Rows from block 4 of a small class-conditioned image flow-matching model, named by matrix and row number. Rows with one number belong to one neuron. Each number is 200 + 30 x the weight over its row's rms, rounded and kept within 0 to 999. All counts start at 0.
Before each neuron's rows are labels from the 100 images, of 14976 (inputs lightly noised), where the neuron reaches its highest value: "lies over" is the class under the peak. Only what is clearly more common there than usual is listed. The data: Sentinel-2 satellite tiles (TerraMesh).
# fc1: MLP up (model.blocks.4.mlp.fc1.weight, 480x160), inputs 108-159
# fc2: MLP down (model.blocks.4.mlp.fc2.weight, 160x480, transposed), outputs 108-159

lies over: snow or ice
fc1.54,218,191,173,189,221,160,165,188,166,174,230,206,219,195,208,221,132,179,169,203,176,168,227,219,240,231,150,194,128,182,240,175,166,262,185,201,171,218,201,176,225,205,259,251,224,193,189,143,249,228,245,193
fc2.54,218,212,212,172,152,220,176,230,144,162,192,183,222,180,229,227,203,227,179,166,179,169,166,231,250,167,213,202,211,223,188,173,155,196,205,207,228,217,153,170,194,178,151,224,153,243,249,230,203,232,226,218

lies over: water
fc1.232,229,198,165,186,216,165,159,196,214,174,161,224,192,177,173,216,187,215,212,159,185,254,186,186,195,180,244,174,211,219,185,246,137,214,240,168,198,213,224,195,198,234,182,226,170,255,189,219,186,193,204,207
fc2.232,241,218,211,210,207,193,220,201,210,210,229,254,210,222,218,247,213,164,176,209,269,218,229,213,224,231,227,212,215,186,161,209,147,199,184,264,226,228,170,208,193,157,218,181,218,192,210,208,239,193,203,183

lies over: snow or ice
fc1.237,215,114,254,210,201,162,212,188,151,192,185,183,183,248,188,244,224,181,244,189,218,221,285,212,232,131,141,167,211,137,205,208,186,205,233,203,240,157,244,168,168,208,195,189,132,186,199,187,162,181,188,241
fc2.237,187,212,213,195,233,208,211,173,247,214,208,187,282,257,166,241,200,219,191,166,134,212,248,224,219,144,229,196,206,146,214,224,249,193,206,222,261,185,223,112,195,183,211,180,168,220,222,184,176,191,198,230

lies over: crops
fc1.445,212,191,139,222,197,172,222,220,219,255,251,236,203,246,240,162,213,225,175,188,261,187,250,216,145,257,188,217,209,227,129,230,190,203,194,151,244,174,205,183,222,206,139,164,188,206,230,186,180,209,190,225
fc2.445,224,136,201,180,214,205,258,213,227,186,158,143,170,253,211,227,198,202,200,218,216,205,223,204,185,231,192,222,215,217,141,223,237,208,211,158,166,181,282,160,187,168,179,193,221,207,232,217,188,217,114,231

lies over: snow or ice
fc1.83,182,152,232,182,212,201,203,253,184,206,203,183,211,191,201,200,242,210,228,250,211,227,165,211,216,266,244,240,225,251,178,226,180,212,150,233,227,170,150,199,212,262,209,213,165,170,214,185,199,210,191,224
fc2.83,215,216,205,205,202,189,156,159,181,173,240,210,170,215,245,202,195,203,178,240,215,200,172,187,165,274,220,195,203,242,199,147,169,159,204,210,237,184,210,218,191,199,141,222,239,244,182,210,229,209,186,210

lies over: crops
fc1.15,209,225,244,207,204,196,212,173,239,196,178,147,120,141,159,212,222,203,240,236,240,205,227,191,179,164,190,187,177,237,204,178,241,162,218,222,197,159,199,158,223,184,234,191,158,205,200,187,162,196,209,223
fc2.15,157,155,180,179,199,192,222,169,232,200,224,244,232,204,217,189,198,181,163,205,245,218,221,210,217,175,176,203,195,154,203,230,266,166,222,182,105,160,229,198,200,238,260,195,171,199,215,171,169,205,149,203

lies over: snow or ice
fc1.210,190,196,229,181,203,213,194,229,202,168,257,246,203,172,197,200,200,124,165,212,214,232,196,250,256,192,181,228,204,206,214,230,253,212,180,274,223,176,248,214,211,181,230,201,182,200,223,149,191,143,224,196
fc2.210,169,220,173,204,216,130,178,170,238,187,206,209,183,192,189,187,188,283,200,215,181,236,212,267,179,203,188,210,220,196,199,186,206,229,226,160,257,166,191,188,200,155,189,227,192,207,213,126,216,141,198,207

lies over: snow or ice
fc1.87,234,223,194,218,229,137,231,249,177,184,223,263,175,185,196,237,170,169,211,178,174,212,209,225,221,211,207,241,162,162,259,211,224,223,166,183,237,256,225,256,201,212,177,223,214,167,227,154,221,201,210,215
fc2.87,185,194,184,179,179,195,218,195,164,164,223,169,191,200,198,182,181,226,148,253,198,186,207,220,191,169,229,165,192,226,151,216,233,197,221,194,180,263,197,247,199,258,203,210,186,197,282,182,199,207,222,243

lies over: crops
fc1.343,179,192,165,184,262,226,211,162,229,172,161,250,220,260,187,173,210,242,227,227,210,233,192,230,245,203,198,161,204,183,182,214,186,152,156,195,174,202,165,198,188,207,205,194,216,195,227,197,229,244,137,194
fc2.343,210,174,210,204,212,189,178,179,181,225,202,210,195,189,193,189,162,95,228,191,273,231,202,209,211,213,178,191,191,178,176,178,157,194,204,178,215,201,145,186,207,224,237,126,219,188,204,215,240,219,198,173

lies over: snow or ice
fc1.251,180,215,192,197,225,126,165,193,155,156,223,149,244,243,223,197,197,178,179,253,199,229,194,202,190,230,212,250,216,152,189,212,231,161,200,144,245,184,237,139,206,248,190,197,193,207,229,176,195,166,152,185
fc2.251,230,188,223,232,210,168,184,155,199,172,254,198,205,177,171,204,170,182,222,170,220,135,201,199,179,212,221,193,188,239,187,234,225,189,244,270,188,166,186,191,212,213,215,206,192,152,237,178,192,254,194,177

lies over: snow or ice
fc1.92,195,198,184,184,192,177,239,233,212,217,155,235,212,191,175,163,180,200,228,214,173,166,251,198,208,209,160,199,142,205,196,208,195,206,205,210,176,207,146,201,227,187,182,245,190,192,195,202,182,168,239,184
fc2.92,134,208,185,197,253,175,243,164,181,219,191,207,233,204,213,196,184,194,179,222,214,197,202,227,188,210,186,181,182,219,197,204,267,216,209,238,222,202,203,201,182,229,213,262,240,195,180,253,259,198,168,193

lies over: snow or ice
fc1.51,187,218,230,211,191,168,214,195,221,261,163,205,198,187,224,181,224,199,221,172,170,207,180,173,157,213,175,199,175,228,189,196,213,175,194,224,162,157,223,203,226,228,183,242,198,166,180,226,139,210,213,209
fc2.51,167,195,201,211,158,264,190,205,218,214,256,197,228,151,203,201,204,216,200,160,270,186,149,198,177,202,234,182,216,146,205,193,183,182,172,198,179,175,176,192,217,208,191,199,197,232,258,181,135,231,206,200

lies over: snow or ice
fc1.242,196,218,201,184,219,192,151,204,204,256,238,252,157,170,225,153,206,171,176,145,176,223,178,228,167,231,216,208,180,195,223,182,223,255,177,182,234,150,280,181,176,225,162,207,201,177,218,141,196,132,195,199
fc2.242,245,190,192,250,202,207,212,173,175,228,220,223,231,231,159,226,200,152,171,224,219,125,217,219,228,171,273,205,204,237,192,202,214,209,181,223,165,189,182,212,207,183,193,189,216,216,225,195,211,223,214,186

lies over: crops
fc1.456,233,160,145,191,213,224,256,193,196,241,228,210,193,210,148,166,198,170,117,178,201,241,237,233,202,193,127,184,216,198,202,182,158,196,169,212,214,218,168,214,207,161,207,140,198,192,306,201,156,155,228,203
fc2.456,239,231,183,225,161,160,182,217,174,177,211,224,181,191,252,198,187,242,192,224,212,233,234,179,229,217,170,200,203,208,211,197,170,188,177,109,209,162,247,246,185,201,193,142,234,199,220,220,196,118,185,213

lies over: crops
fc1.374,234,265,179,197,202,139,235,211,201,280,138,171,201,208,230,184,214,228,258,181,227,121,203,170,177,197,203,182,183,162,168,192,214,243,178,232,216,175,208,178,216,224,201,264,258,203,258,195,235,234,217,204
fc2.374,194,187,148,201,231,201,230,215,223,233,162,205,227,223,207,206,173,217,174,172,203,165,206,251,224,214,191,214,199,219,227,187,192,175,169,192,199,171,158,178,202,202,193,212,212,240,264,250,240,151,223,252

lies over: crops
fc1.208,218,228,205,188,235,199,171,194,246,136,192,169,176,210,169,142,210,171,166,205,183,150,189,182,172,188,246,202,197,251,170,162,184,171,179,265,189,174,146,218,215,175,140,185,212,252,227,164,192,199,181,206
fc2.208,217,165,231,211,189,155,180,184,231,162,187,196,196,153,223,203,179,201,198,201,237,213,223,221,223,188,235,179,193,109,258,155,210,220,214,161,272,230,227,198,195,225,208,200,173,168,175,224,207,225,233,184

lies over: snow or ice
fc1.300,178,193,186,199,165,222,240,188,242,209,157,187,180,163,202,163,184,283,222,188,266,132,178,193,188,238,215,239,205,208,179,242,172,206,180,179,166,239,183,143,206,200,172,111,181,202,211,196,218,247,181,213
fc2.300,203,185,209,234,221,184,175,212,160,123,181,158,204,204,198,257,152,165,236,201,146,146,177,167,197,234,244,188,196,226,250,228,205,208,222,200,190,174,251,217,195,215,196,205,209,165,254,217,177,227,216,195

lies over: crops
fc1.257,173,212,161,203,217,207,201,168,222,204,163,195,260,163,190,239,170,184,179,206,257,177,203,144,201,227,157,235,178,216,134,165,222,181,181,160,159,236,271,184,233,210,187,214,231,281,222,176,161,194,213,213
fc2.257,181,189,228,224,155,188,195,172,201,188,185,229,182,190,204,235,193,198,226,207,193,136,186,151,194,217,164,181,182,230,191,185,172,171,237,219,196,201,121,194,192,195,173,228,180,139,205,208,107,187,172,277

lies over: snow or ice
fc1.163,197,199,210,187,171,141,212,281,216,232,171,204,216,218,190,210,213,96,186,176,191,129,211,161,215,183,197,195,175,164,207,210,216,231,198,304,186,220,234,239,215,206,215,288,209,183,211,198,203,140,183,182
fc2.163,206,182,238,176,231,260,216,124,182,206,181,209,150,185,210,173,210,269,220,180,240,148,191,167,207,232,139,217,196,237,181,232,196,244,213,235,263,223,214,232,206,194,238,226,211,206,249,204,206,166,200,225

lies over: clouds; snow or ice
fc1.160,190,197,201,190,229,182,181,240,161,184,219,208,197,124,200,194,205,199,216,204,206,166,207,188,191,229,253,185,222,195,188,220,162,178,224,207,192,201,214,154,190,258,206,219,205,174,159,179,234,250,174,189
fc2.160,223,159,181,188,143,163,171,150,164,153,211,199,223,189,217,191,180,209,122,142,224,211,196,183,169,193,241,227,198,222,201,221,173,163,168,224,230,199,194,210,195,201,157,220,237,208,105,181,233,240,169,232

lies over: snow or ice
fc1.55,193,191,206,203,187,189,239,216,199,182,283,259,148,179,185,228,176,165,239,200,198,252,222,235,236,201,205,196,194,233,215,235,193,239,231,206,196,173,222,139,171,202,228,128,209,243,234,208,174,199,243,237
fc2.55,138,209,195,195,271,174,173,189,204,189,232,287,194,210,243,158,173,225,160,179,132,253,154,229,219,200,203,200,222,178,210,186,219,203,173,225,199,155,211,187,197,178,235,156,176,160,253,229,176,242,194,250

lies over: crops
fc1.413,207,167,175,189,196,176,182,198,211,226,202,202,195,219,233,262,194,196,212,164,258,163,186,232,204,181,164,156,153,214,164,226,191,213,225,221,215,185,208,184,193,177,210,239,176,253,225,135,193,204,233,218
fc2.413,181,232,204,205,195,210,197,200,186,207,200,229,148,185,137,237,216,151,179,185,246,215,209,214,234,250,192,183,190,186,216,139,170,203,143,179,162,195,213,184,214,191,242,184,212,223,203,181,217,205,219,180

lies over: snow or ice
fc1.436,187,235,204,195,204,167,272,187,228,226,219,184,219,195,175,184,189,159,165,241,218,185,184,200,199,226,218,175,204,216,214,197,203,218,203,204,259,225,162,185,200,218,224,232,205,173,278,122,237,128,175,206
fc2.436,159,217,202,199,276,173,230,197,180,192,195,198,207,188,184,211,190,233,242,172,194,185,229,226,145,167,181,239,198,189,187,198,205,204,235,138,197,216,278,204,181,199,144,243,153,193,212,224,215,192,261,197

lies over: snow or ice
fc1.440,184,176,173,205,228,175,197,214,207,256,222,216,135,175,155,161,183,196,210,246,234,190,193,228,166,221,181,191,180,187,110,216,190,221,210,252,187,223,202,184,209,243,233,170,196,186,213,179,183,193,149,157
fc2.440,193,244,174,208,209,249,254,161,213,110,238,151,246,169,155,201,200,203,196,259,203,185,193,213,174,181,195,167,208,140,133,187,160,175,214,222,251,186,245,166,217,167,215,191,171,214,206,190,216,169,175,167

lies over: crops
fc1.370,155,226,184,163,239,211,155,254,203,182,239,169,192,166,181,183,211,225,250,209,229,243,168,191,149,194,185,199,205,198,177,224,193,215,201,152,225,192,239,147,219,208,155,184,170,162,224,205,234,185,252,221
fc2.370,242,195,166,226,203,174,238,202,184,183,167,171,183,218,183,260,224,168,189,178,199,192,237,263,227,232,249,234,211,214,153,203,151,208,233,235,149,217,216,255,176,205,186,204,249,192,177,136,242,157,211,210

lies over: crops
fc1.246,225,237,223,184,216,167,180,221,234,160,219,176,170,195,246,240,229,152,221,248,179,174,204,201,230,179,206,161,186,191,201,195,204,165,220,183,188,134,218,180,219,126,250,210,219,255,243,147,193,207,183,172
fc2.246,224,193,200,200,215,167,211,184,188,171,196,128,194,172,152,221,205,176,237,183,227,213,215,211,251,231,210,180,193,205,206,155,184,159,186,192,211,171,231,195,202,180,165,197,233,224,153,223,221,221,231,133

lies over: built area
fc1.350,249,167,236,176,177,244,186,226,176,227,149,188,182,223,200,205,209,185,154,165,203,112,210,192,239,184,209,178,197,210,227,205,314,209,197,178,205,186,169,198,216,214,188,175,194,269,249,163,193,238,226,233
fc2.350,220,247,203,195,189,101,232,194,180,224,217,236,236,191,196,224,195,226,224,223,265,196,242,183,167,173,173,175,193,230,130,164,222,181,188,186,108,221,190,194,201,225,182,217,172,224,240,204,214,215,187,201

lies over: water
fc1.118,203,179,210,212,156,211,205,172,204,154,188,223,192,207,180,269,168,237,196,212,220,243,207,206,240,199,228,178,204,196,164,199,180,206,262,190,172,158,194,198,191,221,202,77,224,245,235,216,199,220,187,180
fc2.118,240,197,212,226,243,224,176,183,201,165,161,237,169,187,182,141,197,199,220,186,171,201,245,182,173,213,169,223,170,217,223,214,149,252,235,226,218,198,243,255,209,159,213,156,160,144,296,253,201,218,172,181

lies over: water
fc1.165,245,182,225,232,185,259,192,209,156,205,200,191,187,228,160,253,187,245,159,181,161,165,196,180,190,176,255,156,174,143,200,208,195,175,205,209,244,158,248,171,165,246,203,219,214,204,218,154,241,260,175,174
fc2.165,240,158,145,152,215,182,187,242,181,182,162,195,165,196,203,179,205,191,235,197,198,167,188,167,214,192,207,228,189,197,180,228,225,184,220,194,195,205,190,185,193,142,204,241,202,202,202,165,218,214,156,156

lies over: clouds
fc1.57,171,160,177,187,221,215,221,270,222,231,182,197,205,155,170,161,186,226,189,243,237,203,246,188,205,212,210,259,160,226,228,219,244,165,142,229,194,215,131,204,191,258,180,246,187,163,208,195,192,165,225,195
fc2.57,199,224,192,216,193,210,141,131,221,190,177,159,249,245,195,184,202,188,236,207,176,150,203,206,174,221,187,160,215,145,271,186,214,181,235,216,201,198,305,240,215,139,152,202,246,270,201,198,221,184,160,175

lies over: crops; trees
fc1.417,235,212,207,179,231,166,176,223,204,219,184,203,200,198,140,230,200,210,165,152,246,147,204,209,137,187,203,209,181,189,228,214,187,161,229,166,213,187,140,200,185,179,188,233,206,234,187,155,200,227,226,198
fc2.417,208,204,148,203,186,188,139,178,181,227,172,172,209,225,243,228,204,221,225,259,166,224,195,209,268,182,225,165,219,203,192,200,223,182,130,207,217,177,241,199,209,207,186,177,218,192,245,209,218,183,254,197

lies over: crops
fc1.395,244,224,193,192,197,227,223,174,232,183,175,209,240,182,217,201,181,210,267,155,211,151,181,193,270,221,152,171,178,185,193,234,186,232,161,221,216,135,218,193,210,185,211,239,208,293,227,148,221,229,199,239
fc2.395,211,206,205,221,160,172,213,274,225,161,203,219,227,220,194,150,177,215,231,172,245,171,182,205,116,183,181,182,189,192,171,231,168,168,218,206,134,222,179,224,193,219,170,201,200,246,197,207,239,182,191,222

lies over: snow or ice
fc1.22,236,186,179,189,181,219,183,168,237,240,147,183,167,163,265,215,240,207,226,137,167,193,232,229,144,137,206,239,175,161,157,265,177,139,207,214,192,196,268,160,209,231,225,212,250,189,197,180,215,222,284,211
fc2.22,222,191,195,215,133,191,184,174,193,183,238,165,159,236,209,226,217,251,231,207,171,167,143,140,206,242,193,246,191,200,196,247,172,219,211,194,177,198,158,176,201,191,208,167,180,222,204,211,183,154,131,246

lies over: crops
fc1.275,176,216,179,176,149,206,148,240,237,213,272,170,188,245,226,175,173,172,252,242,135,207,148,195,203,175,233,175,186,188,226,224,183,187,216,159,221,161,249,224,216,158,205,173,202,253,168,187,160,168,211,226
fc2.275,210,245,176,215,208,196,238,141,173,191,207,222,202,221,223,239,205,229,189,228,216,174,194,185,166,197,234,162,184,234,209,181,203,158,271,166,200,225,190,242,195,206,181,190,198,183,219,180,188,184,223,210

lies over: crops
fc1.50,186,135,221,206,260,178,225,189,182,203,192,215,229,204,128,259,212,193,203,226,208,211,170,196,142,222,172,170,184,260,183,191,185,167,195,227,242,149,154,147,195,169,186,183,171,221,208,194,174,202,163,220
fc2.50,164,183,172,206,214,249,211,261,254,221,208,171,212,215,191,130,208,204,192,242,208,218,260,147,214,191,193,212,200,188,191,231,210,194,179,241,172,206,187,184,203,216,198,219,229,175,175,243,182,182,195,185

lies over: crops
fc1.357,222,236,241,188,255,200,211,254,211,161,220,263,191,250,197,192,190,138,221,180,230,214,194,189,203,241,185,196,187,187,249,196,219,199,150,241,258,166,197,128,222,181,225,182,232,176,171,172,196,198,210,209
fc2.357,217,184,188,210,200,224,199,205,194,205,150,234,186,200,235,228,190,139,200,212,211,190,173,195,204,158,139,204,205,219,210,184,162,195,177,117,255,162,256,168,206,241,180,185,199,189,271,215,235,179,218,197

lies over: built area
fc1.222,231,140,183,172,216,190,214,222,205,212,212,214,203,213,140,230,158,177,185,208,235,215,184,192,175,203,203,161,214,143,195,137,200,180,196,181,232,145,213,253,211,222,140,215,180,214,215,169,186,204,188,199
fc2.222,206,241,201,204,200,206,191,123,255,153,188,280,219,233,229,241,200,189,186,176,185,193,231,209,231,159,192,232,207,220,210,164,202,234,227,197,166,159,195,202,199,199,241,176,308,247,181,203,208,222,205,212

lies over: crops
fc1.416,242,162,202,191,233,203,272,211,165,144,188,246,209,172,176,222,233,199,230,209,192,164,244,201,214,217,262,111,209,184,247,217,236,208,154,206,172,197,244,201,211,155,225,168,255,186,188,195,195,193,147,198
fc2.416,212,196,195,245,179,211,219,211,203,209,254,196,215,194,219,222,160,217,167,188,219,182,202,171,184,153,201,263,222,233,163,223,151,199,236,123,208,200,207,180,197,226,178,136,190,218,179,203,218,219,247,206

lies over: water; built area
fc1.322,196,139,182,188,149,226,182,203,210,187,186,205,200,200,198,204,157,141,188,214,222,195,216,158,181,184,230,182,187,195,171,197,193,217,191,165,138,183,216,238,218,186,183,196,179,295,256,176,225,262,177,222
fc2.322,188,220,169,239,237,123,207,223,190,199,199,225,213,173,185,187,203,246,229,223,149,132,192,176,227,230,177,202,197,210,209,206,233,182,205,181,211,203,180,223,206,250,224,220,169,145,257,189,225,224,295,192

lies over: snow or ice
fc1.18,203,218,241,186,145,160,212,129,204,132,179,207,198,176,213,186,185,292,197,184,163,202,231,251,159,218,189,181,204,220,204,216,218,218,262,168,198,185,190,220,182,214,192,208,216,168,209,124,217,212,153,205
fc2.18,168,226,188,189,275,223,172,217,208,196,165,198,209,234,193,146,209,106,190,204,196,188,169,191,209,207,176,226,198,157,207,183,213,199,212,131,215,214,247,152,191,193,204,219,197,185,223,180,259,221,230,210

lies over: clouds
fc1.142,266,181,243,200,220,178,189,231,215,203,278,203,196,210,217,220,206,150,243,212,204,177,267,218,177,180,239,210,202,143,239,236,179,205,138,178,204,188,205,227,176,175,175,98,217,238,206,206,144,180,218,187
fc2.142,209,242,214,234,176,158,200,157,193,165,259,225,207,165,245,219,177,247,212,209,179,219,214,142,194,213,172,184,191,214,206,217,233,152,234,176,206,203,176,238,196,204,166,122,198,204,230,254,177,157,182,230

lies over: crops
fc1.400,263,212,168,179,208,157,187,158,215,167,221,247,223,204,184,251,196,249,158,191,203,154,176,207,171,193,183,127,211,149,212,174,174,165,220,195,172,156,203,216,209,168,189,184,213,268,221,141,182,229,212,202
fc2.400,190,181,184,201,172,211,133,138,180,197,233,227,197,187,233,166,191,195,161,149,172,205,199,221,251,211,253,231,198,199,187,143,145,193,188,217,220,237,205,217,204,165,205,198,161,208,156,197,227,210,187,203

lies over: water
fc1.405,181,228,209,166,229,194,175,200,240,215,141,161,240,172,233,190,204,195,220,212,213,247,219,172,199,219,238,147,164,197,195,191,223,177,209,226,212,157,158,215,218,153,199,204,128,243,242,158,196,167,189,168
fc2.405,179,228,163,198,216,231,162,184,188,178,197,198,136,174,202,149,210,215,147,172,163,213,203,230,228,180,172,233,210,207,222,182,170,205,163,227,80,228,161,209,225,188,183,186,196,210,195,223,251,204,203,193

lies over: crops
fc1.317,213,207,188,190,231,190,194,147,256,199,205,223,175,197,186,253,209,204,137,213,153,222,197,176,205,194,221,154,177,118,155,194,166,204,254,149,258,165,175,229,207,162,186,204,217,212,184,161,184,266,179,200
fc2.317,201,207,184,221,204,186,193,201,236,211,226,288,149,199,197,159,198,208,172,213,196,208,237,202,110,204,234,189,213,199,287,222,203,250,172,207,115,158,196,211,203,207,167,206,165,209,202,202,217,196,205,178

lies over: snow or ice
fc1.449,195,157,242,180,216,182,180,201,165,184,154,239,198,216,205,188,180,151,181,189,233,163,157,138,164,179,213,196,218,210,217,185,226,191,190,153,163,210,237,237,189,203,167,210,169,263,189,158,203,247,212,225
fc2.449,205,195,180,172,192,234,151,187,189,173,125,237,218,217,168,174,215,205,177,215,225,164,200,198,217,218,196,218,202,127,178,133,238,142,183,158,233,217,198,239,199,236,206,167,221,161,172,187,201,235,212,181

lies over: snow or ice
fc1.306,287,181,217,204,168,215,223,202,202,176,153,222,168,213,187,218,217,243,179,209,160,193,194,238,250,197,190,214,184,178,199,174,178,192,204,225,202,227,168,211,179,209,157,186,306,175,207,200,200,186,167,212
fc2.306,220,213,173,204,190,150,220,189,161,205,193,203,206,180,230,208,181,145,188,236,199,243,192,237,159,185,154,222,195,219,183,151,210,181,226,210,178,229,175,166,204,215,202,147,172,211,216,179,157,211,223,206

lies over: crops
fc1.443,174,243,197,185,222,259,210,191,183,178,227,241,215,211,166,212,182,258,199,192,258,238,210,220,168,199,169,186,208,195,228,177,202,161,130,161,240,198,203,176,198,203,225,184,187,220,202,182,213,234,151,241
fc2.443,196,177,201,183,179,211,192,102,148,211,152,159,194,214,202,180,186,199,226,173,250,184,196,211,159,230,204,258,172,213,187,188,179,199,194,226,200,168,239,256,191,150,213,220,225,210,222,141,232,219,148,132

lies over: snow or ice
fc1.61,204,185,215,193,229,187,189,188,227,213,202,218,166,190,208,217,211,198,222,184,233,207,183,213,223,149,185,223,202,164,295,277,169,236,237,179,266,169,185,193,189,219,183,202,142,204,194,195,199,189,173,199
fc2.61,197,183,238,190,248,226,160,184,226,156,228,168,177,234,262,189,214,177,179,173,191,207,195,207,215,139,215,202,222,139,267,153,193,215,191,196,252,214,239,180,200,164,215,196,168,183,162,190,217,164,180,172

lies over: built area
fc1.266,223,182,202,165,183,162,173,219,222,231,170,215,134,266,228,236,172,171,174,158,240,117,240,172,157,185,210,170,184,256,190,245,208,193,204,182,165,196,155,164,202,236,177,238,143,228,243,145,195,206,198,228
fc2.266,188,153,157,221,180,205,152,215,203,220,215,240,168,70,145,216,216,206,168,209,213,212,144,182,262,207,227,204,201,191,240,170,278,226,191,199,193,213,192,207,216,256,201,205,214,215,211,189,206,245,221,160