Weights of a small class-conditioned image flow-matching model: 16.3 epochs.
Rows from block 3, named by matrix and row number. Rows with one number belong to one attention dimension. Each number is 50 + 15 x the weight over its row's rms, rounded and kept within 0 to 99. All counts start at 0. After the name is the row's rms in percent of the matrix's.
# q: attention query (model.blocks.3.attn.q.weight, 144x160), inputs 80-159
# k: attention key (model.blocks.3.attn.k.weight, 144x160), inputs 80-159
q.131 100:74 53 51 28 60 40 60 58 42 63 68 30 48 46 30 57 43 58 42 13 63 69 48 39 57 59 39 45 50 56 53 36 49 41 53 84 80 93 53 66 34 28 36 38 63 46 53 54 71 46 48 52 61 45 39 33 64 53 60 30 30 64 51 47 66 43 38 36 46 36 37 42 38 38 56 40 41 65 52 56
k.131 110:22 70 31 70 50 40 49 49 77 19 66 65 43 52 55 51 50 69 62 55 55 55 59 67 47 48 70 24 54 45 64 48 44 55 49 40 35 11 36 35 57 51 46 78 66 28 45 58 62 54 57 36 69 68 47 29 73 64 45 65 56 47 43 55 37 49 58 64 42 60 49 51 39 54 63 61 47 54 55 65
q.132 129:61 32 80 62 65 39 47 77 32 45 37 32 80 56 27 47 33 33 53 34 53 55 48 46 54 66 40 54 47 45 52 28 32 56 59 66 83 61 57 52 39 57 61 45 59 32 60 33 60 65 68 47 49 38 58 55 56 23 66 58 29 56 64 50 57 37 38 49 33 55 38 45 43 75 68 06 23 48 77 22
k.132 114:52 58 82 63 60 49 52 70 23 77 40 45 65 62 19 50 34 34 51 37 50 37 62 61 52 60 26 78 52 54 48 05 50 52 57 63 71 51 44 59 38 59 58 32 40 44 60 34 50 58 48 28 34 38 51 47 52 42 65 55 39 49 49 50 54 40 52 43 31 54 41 34 59 76 53 47 17 54 69 14
q.133 035:53 62 42 44 47 59 46 56 55 71 57 65 55 45 31 49 52 40 42 40 42 48 34 34 49 53 34 49 59 41 56 51 53 58 34 50 42 60 64 58 45 41 53 37 79 31 54 55 16 74 85 59 35 52 40 54 47 59 59 45 42 37 40 55 30 37 75 48 47 60 50 85 35 32 26 35 82 49 37 99
k.133 043:48 67 46 69 55 46 57 40 70 55 66 49 32 45 46 52 41 43 73 46 63 64 68 36 64 54 57 58 32 40 43 45 65 69 73 51 51 39 62 48 58 54 47 60 62 57 62 60 44 53 37 72 52 74 98 39 81 62 41 50 23 49 69 78 41 42 54 58 26 45 40 45 66 22 76 63 56 78 44 50
q.134 081:48 54 62 47 39 11 34 51 48 79 73 41 49 47 69 44 41 44 52 55 60 42 42 31 64 58 45 41 39 63 53 44 77 44 28 60 47 48 62 58 22 31 43 47 70 41 47 53 49 47 33 45 42 32 76 30 63 55 33 19 57 67 37 48 59 45 33 31 26 47 27 28 48 50 54 55 52 37 49 69
k.134 082:57 19 11 63 37 35 45 67 51 48 81 55 31 58 39 58 34 59 50 30 62 32 37 44 30 54 41 30 55 50 65 58 70 63 63 57 51 47 49 55 47 74 46 44 86 67 64 81 27 44 42 38 35 69 57 59 75 35 68 77 63 41 68 52 63 39 35 42 39 56 46 51 41 46 37 45 51 44 71 72
q.135 104:63 63 51 49 53 19 30 52 31 39 24 48 55 50 32 62 45 45 25 44 24 55 70 32 43 31 65 59 47 34 53 35 48 55 27 62 46 53 48 53 59 66 50 47 60 44 77 46 62 65 19 50 69 27 65 51 48 60 57 43 54 36 43 58 66 33 52 48 20 41 39 59 55 35 60 50 96 51 34 29
k.135 100:56 58 51 46 46 48 62 53 25 54 35 46 71 44 20 63 48 47 22 54 45 39 40 45 36 56 53 94 55 48 47 00 38 38 59 55 62 55 45 61 44 68 48 39 39 45 56 42 56 68 37 55 41 29 45 35 47 57 47 57 50 40 47 49 64 40 50 48 36 61 39 48 53 67 58 56 59 55 55 05
q.136 073:44 56 47 74 38 66 49 60 53 69 71 21 58 33 51 50 45 54 68 28 49 72 49 54 73 46 57 46 43 21 61 48 47 62 30 37 65 35 44 64 55 48 63 57 63 52 63 72 73 34 43 54 33 53 16 44 70 21 62 50 77 41 48 46 32 76 33 29 37 60 62 46 30 48 52 57 61 58 22 41
k.136 073:69 19 66 59 65 27 29 50 30 33 62 54 38 51 58 39 35 49 44 73 51 36 47 58 25 72 39 25 58 87 44 37 34 59 43 83 40 44 48 46 22 37 29 63 69 40 50 23 45 51 66 37 72 73 85 48 58 32 46 58 36 79 61 43 57 47 49 56 50 39 55 37 78 46 63 43 37 50 61 53
q.137 094:15 59 44 48 54 76 64 41 47 57 52 51 52 55 33 54 38 40 50 59 36 30 69 64 65 46 46 69 49 58 53 49 59 69 73 43 54 43 34 51 76 66 46 18 63 74 24 32 45 52 72 57 47 40 59 67 58 16 77 67 33 35 44 39 60 65 55 48 43 57 78 46 74 56 53 59 55 54 46 51
k.137 085:81 18 52 56 60 86 44 58 46 68 48 21 54 36 86 66 48 47 45 65 47 79 19 65 50 50 47 53 57 42 06 39 25 44 36 61 35 56 69 25 49 47 49 39 64 52 56 44 46 40 61 56 30 65 54 44 35 76 37 55 52 69 82 39 46 45 59 57 48 47 55 60 34 45 68 53 50 55 53 63
q.138 089:32 35 49 70 55 53 50 53 57 28 47 12 73 59 57 43 45 56 47 57 38 65 64 49 36 58 46 70 49 19 61 43 69 47 66 44 68 58 07 67 52 44 36 69 35 16 48 57 51 64 82 40 75 31 63 53 44 00 54 58 24 48 48 56 46 55 29 34 61 52 46 53 48 73 62 48 32 34 52 38
k.138 088:65 64 41 58 47 47 41 38 62 33 46 74 15 27 46 57 84 75 63 53 54 59 46 37 55 49 71 29 47 70 13 66 22 63 39 35 31 41 61 57 71 45 69 53 44 51 38 63 46 40 27 57 35 85 34 47 59 71 53 42 72 46 50 49 40 68 50 60 44 52 54 64 65 42 28 48 70 50 28 41
q.139 111:34 45 42 06 50 74 57 34 69 56 43 61 60 53 46 36 38 49 39 63 47 63 51 56 39 51 51 49 49 31 53 58 54 59 62 74 59 31 69 45 52 46 43 36 58 33 41 48 67 44 48 53 28 67 73 73 52 40 99 68 11 61 46 53 34 57 70 60 53 39 48 46 34 45 41 56 48 51 33 45
k.139 099:66 63 85 72 56 25 72 57 61 55 44 36 45 51 31 51 36 48 34 52 47 36 68 53 46 43 55 74 51 39 68 35 38 69 50 46 45 54 43 46 46 50 52 35 62 53 52 36 43 68 51 41 38 24 41 39 41 84 76 27 13 44 57 45 92 67 55 48 33 40 45 41 44 47 56 39 50 59 48 48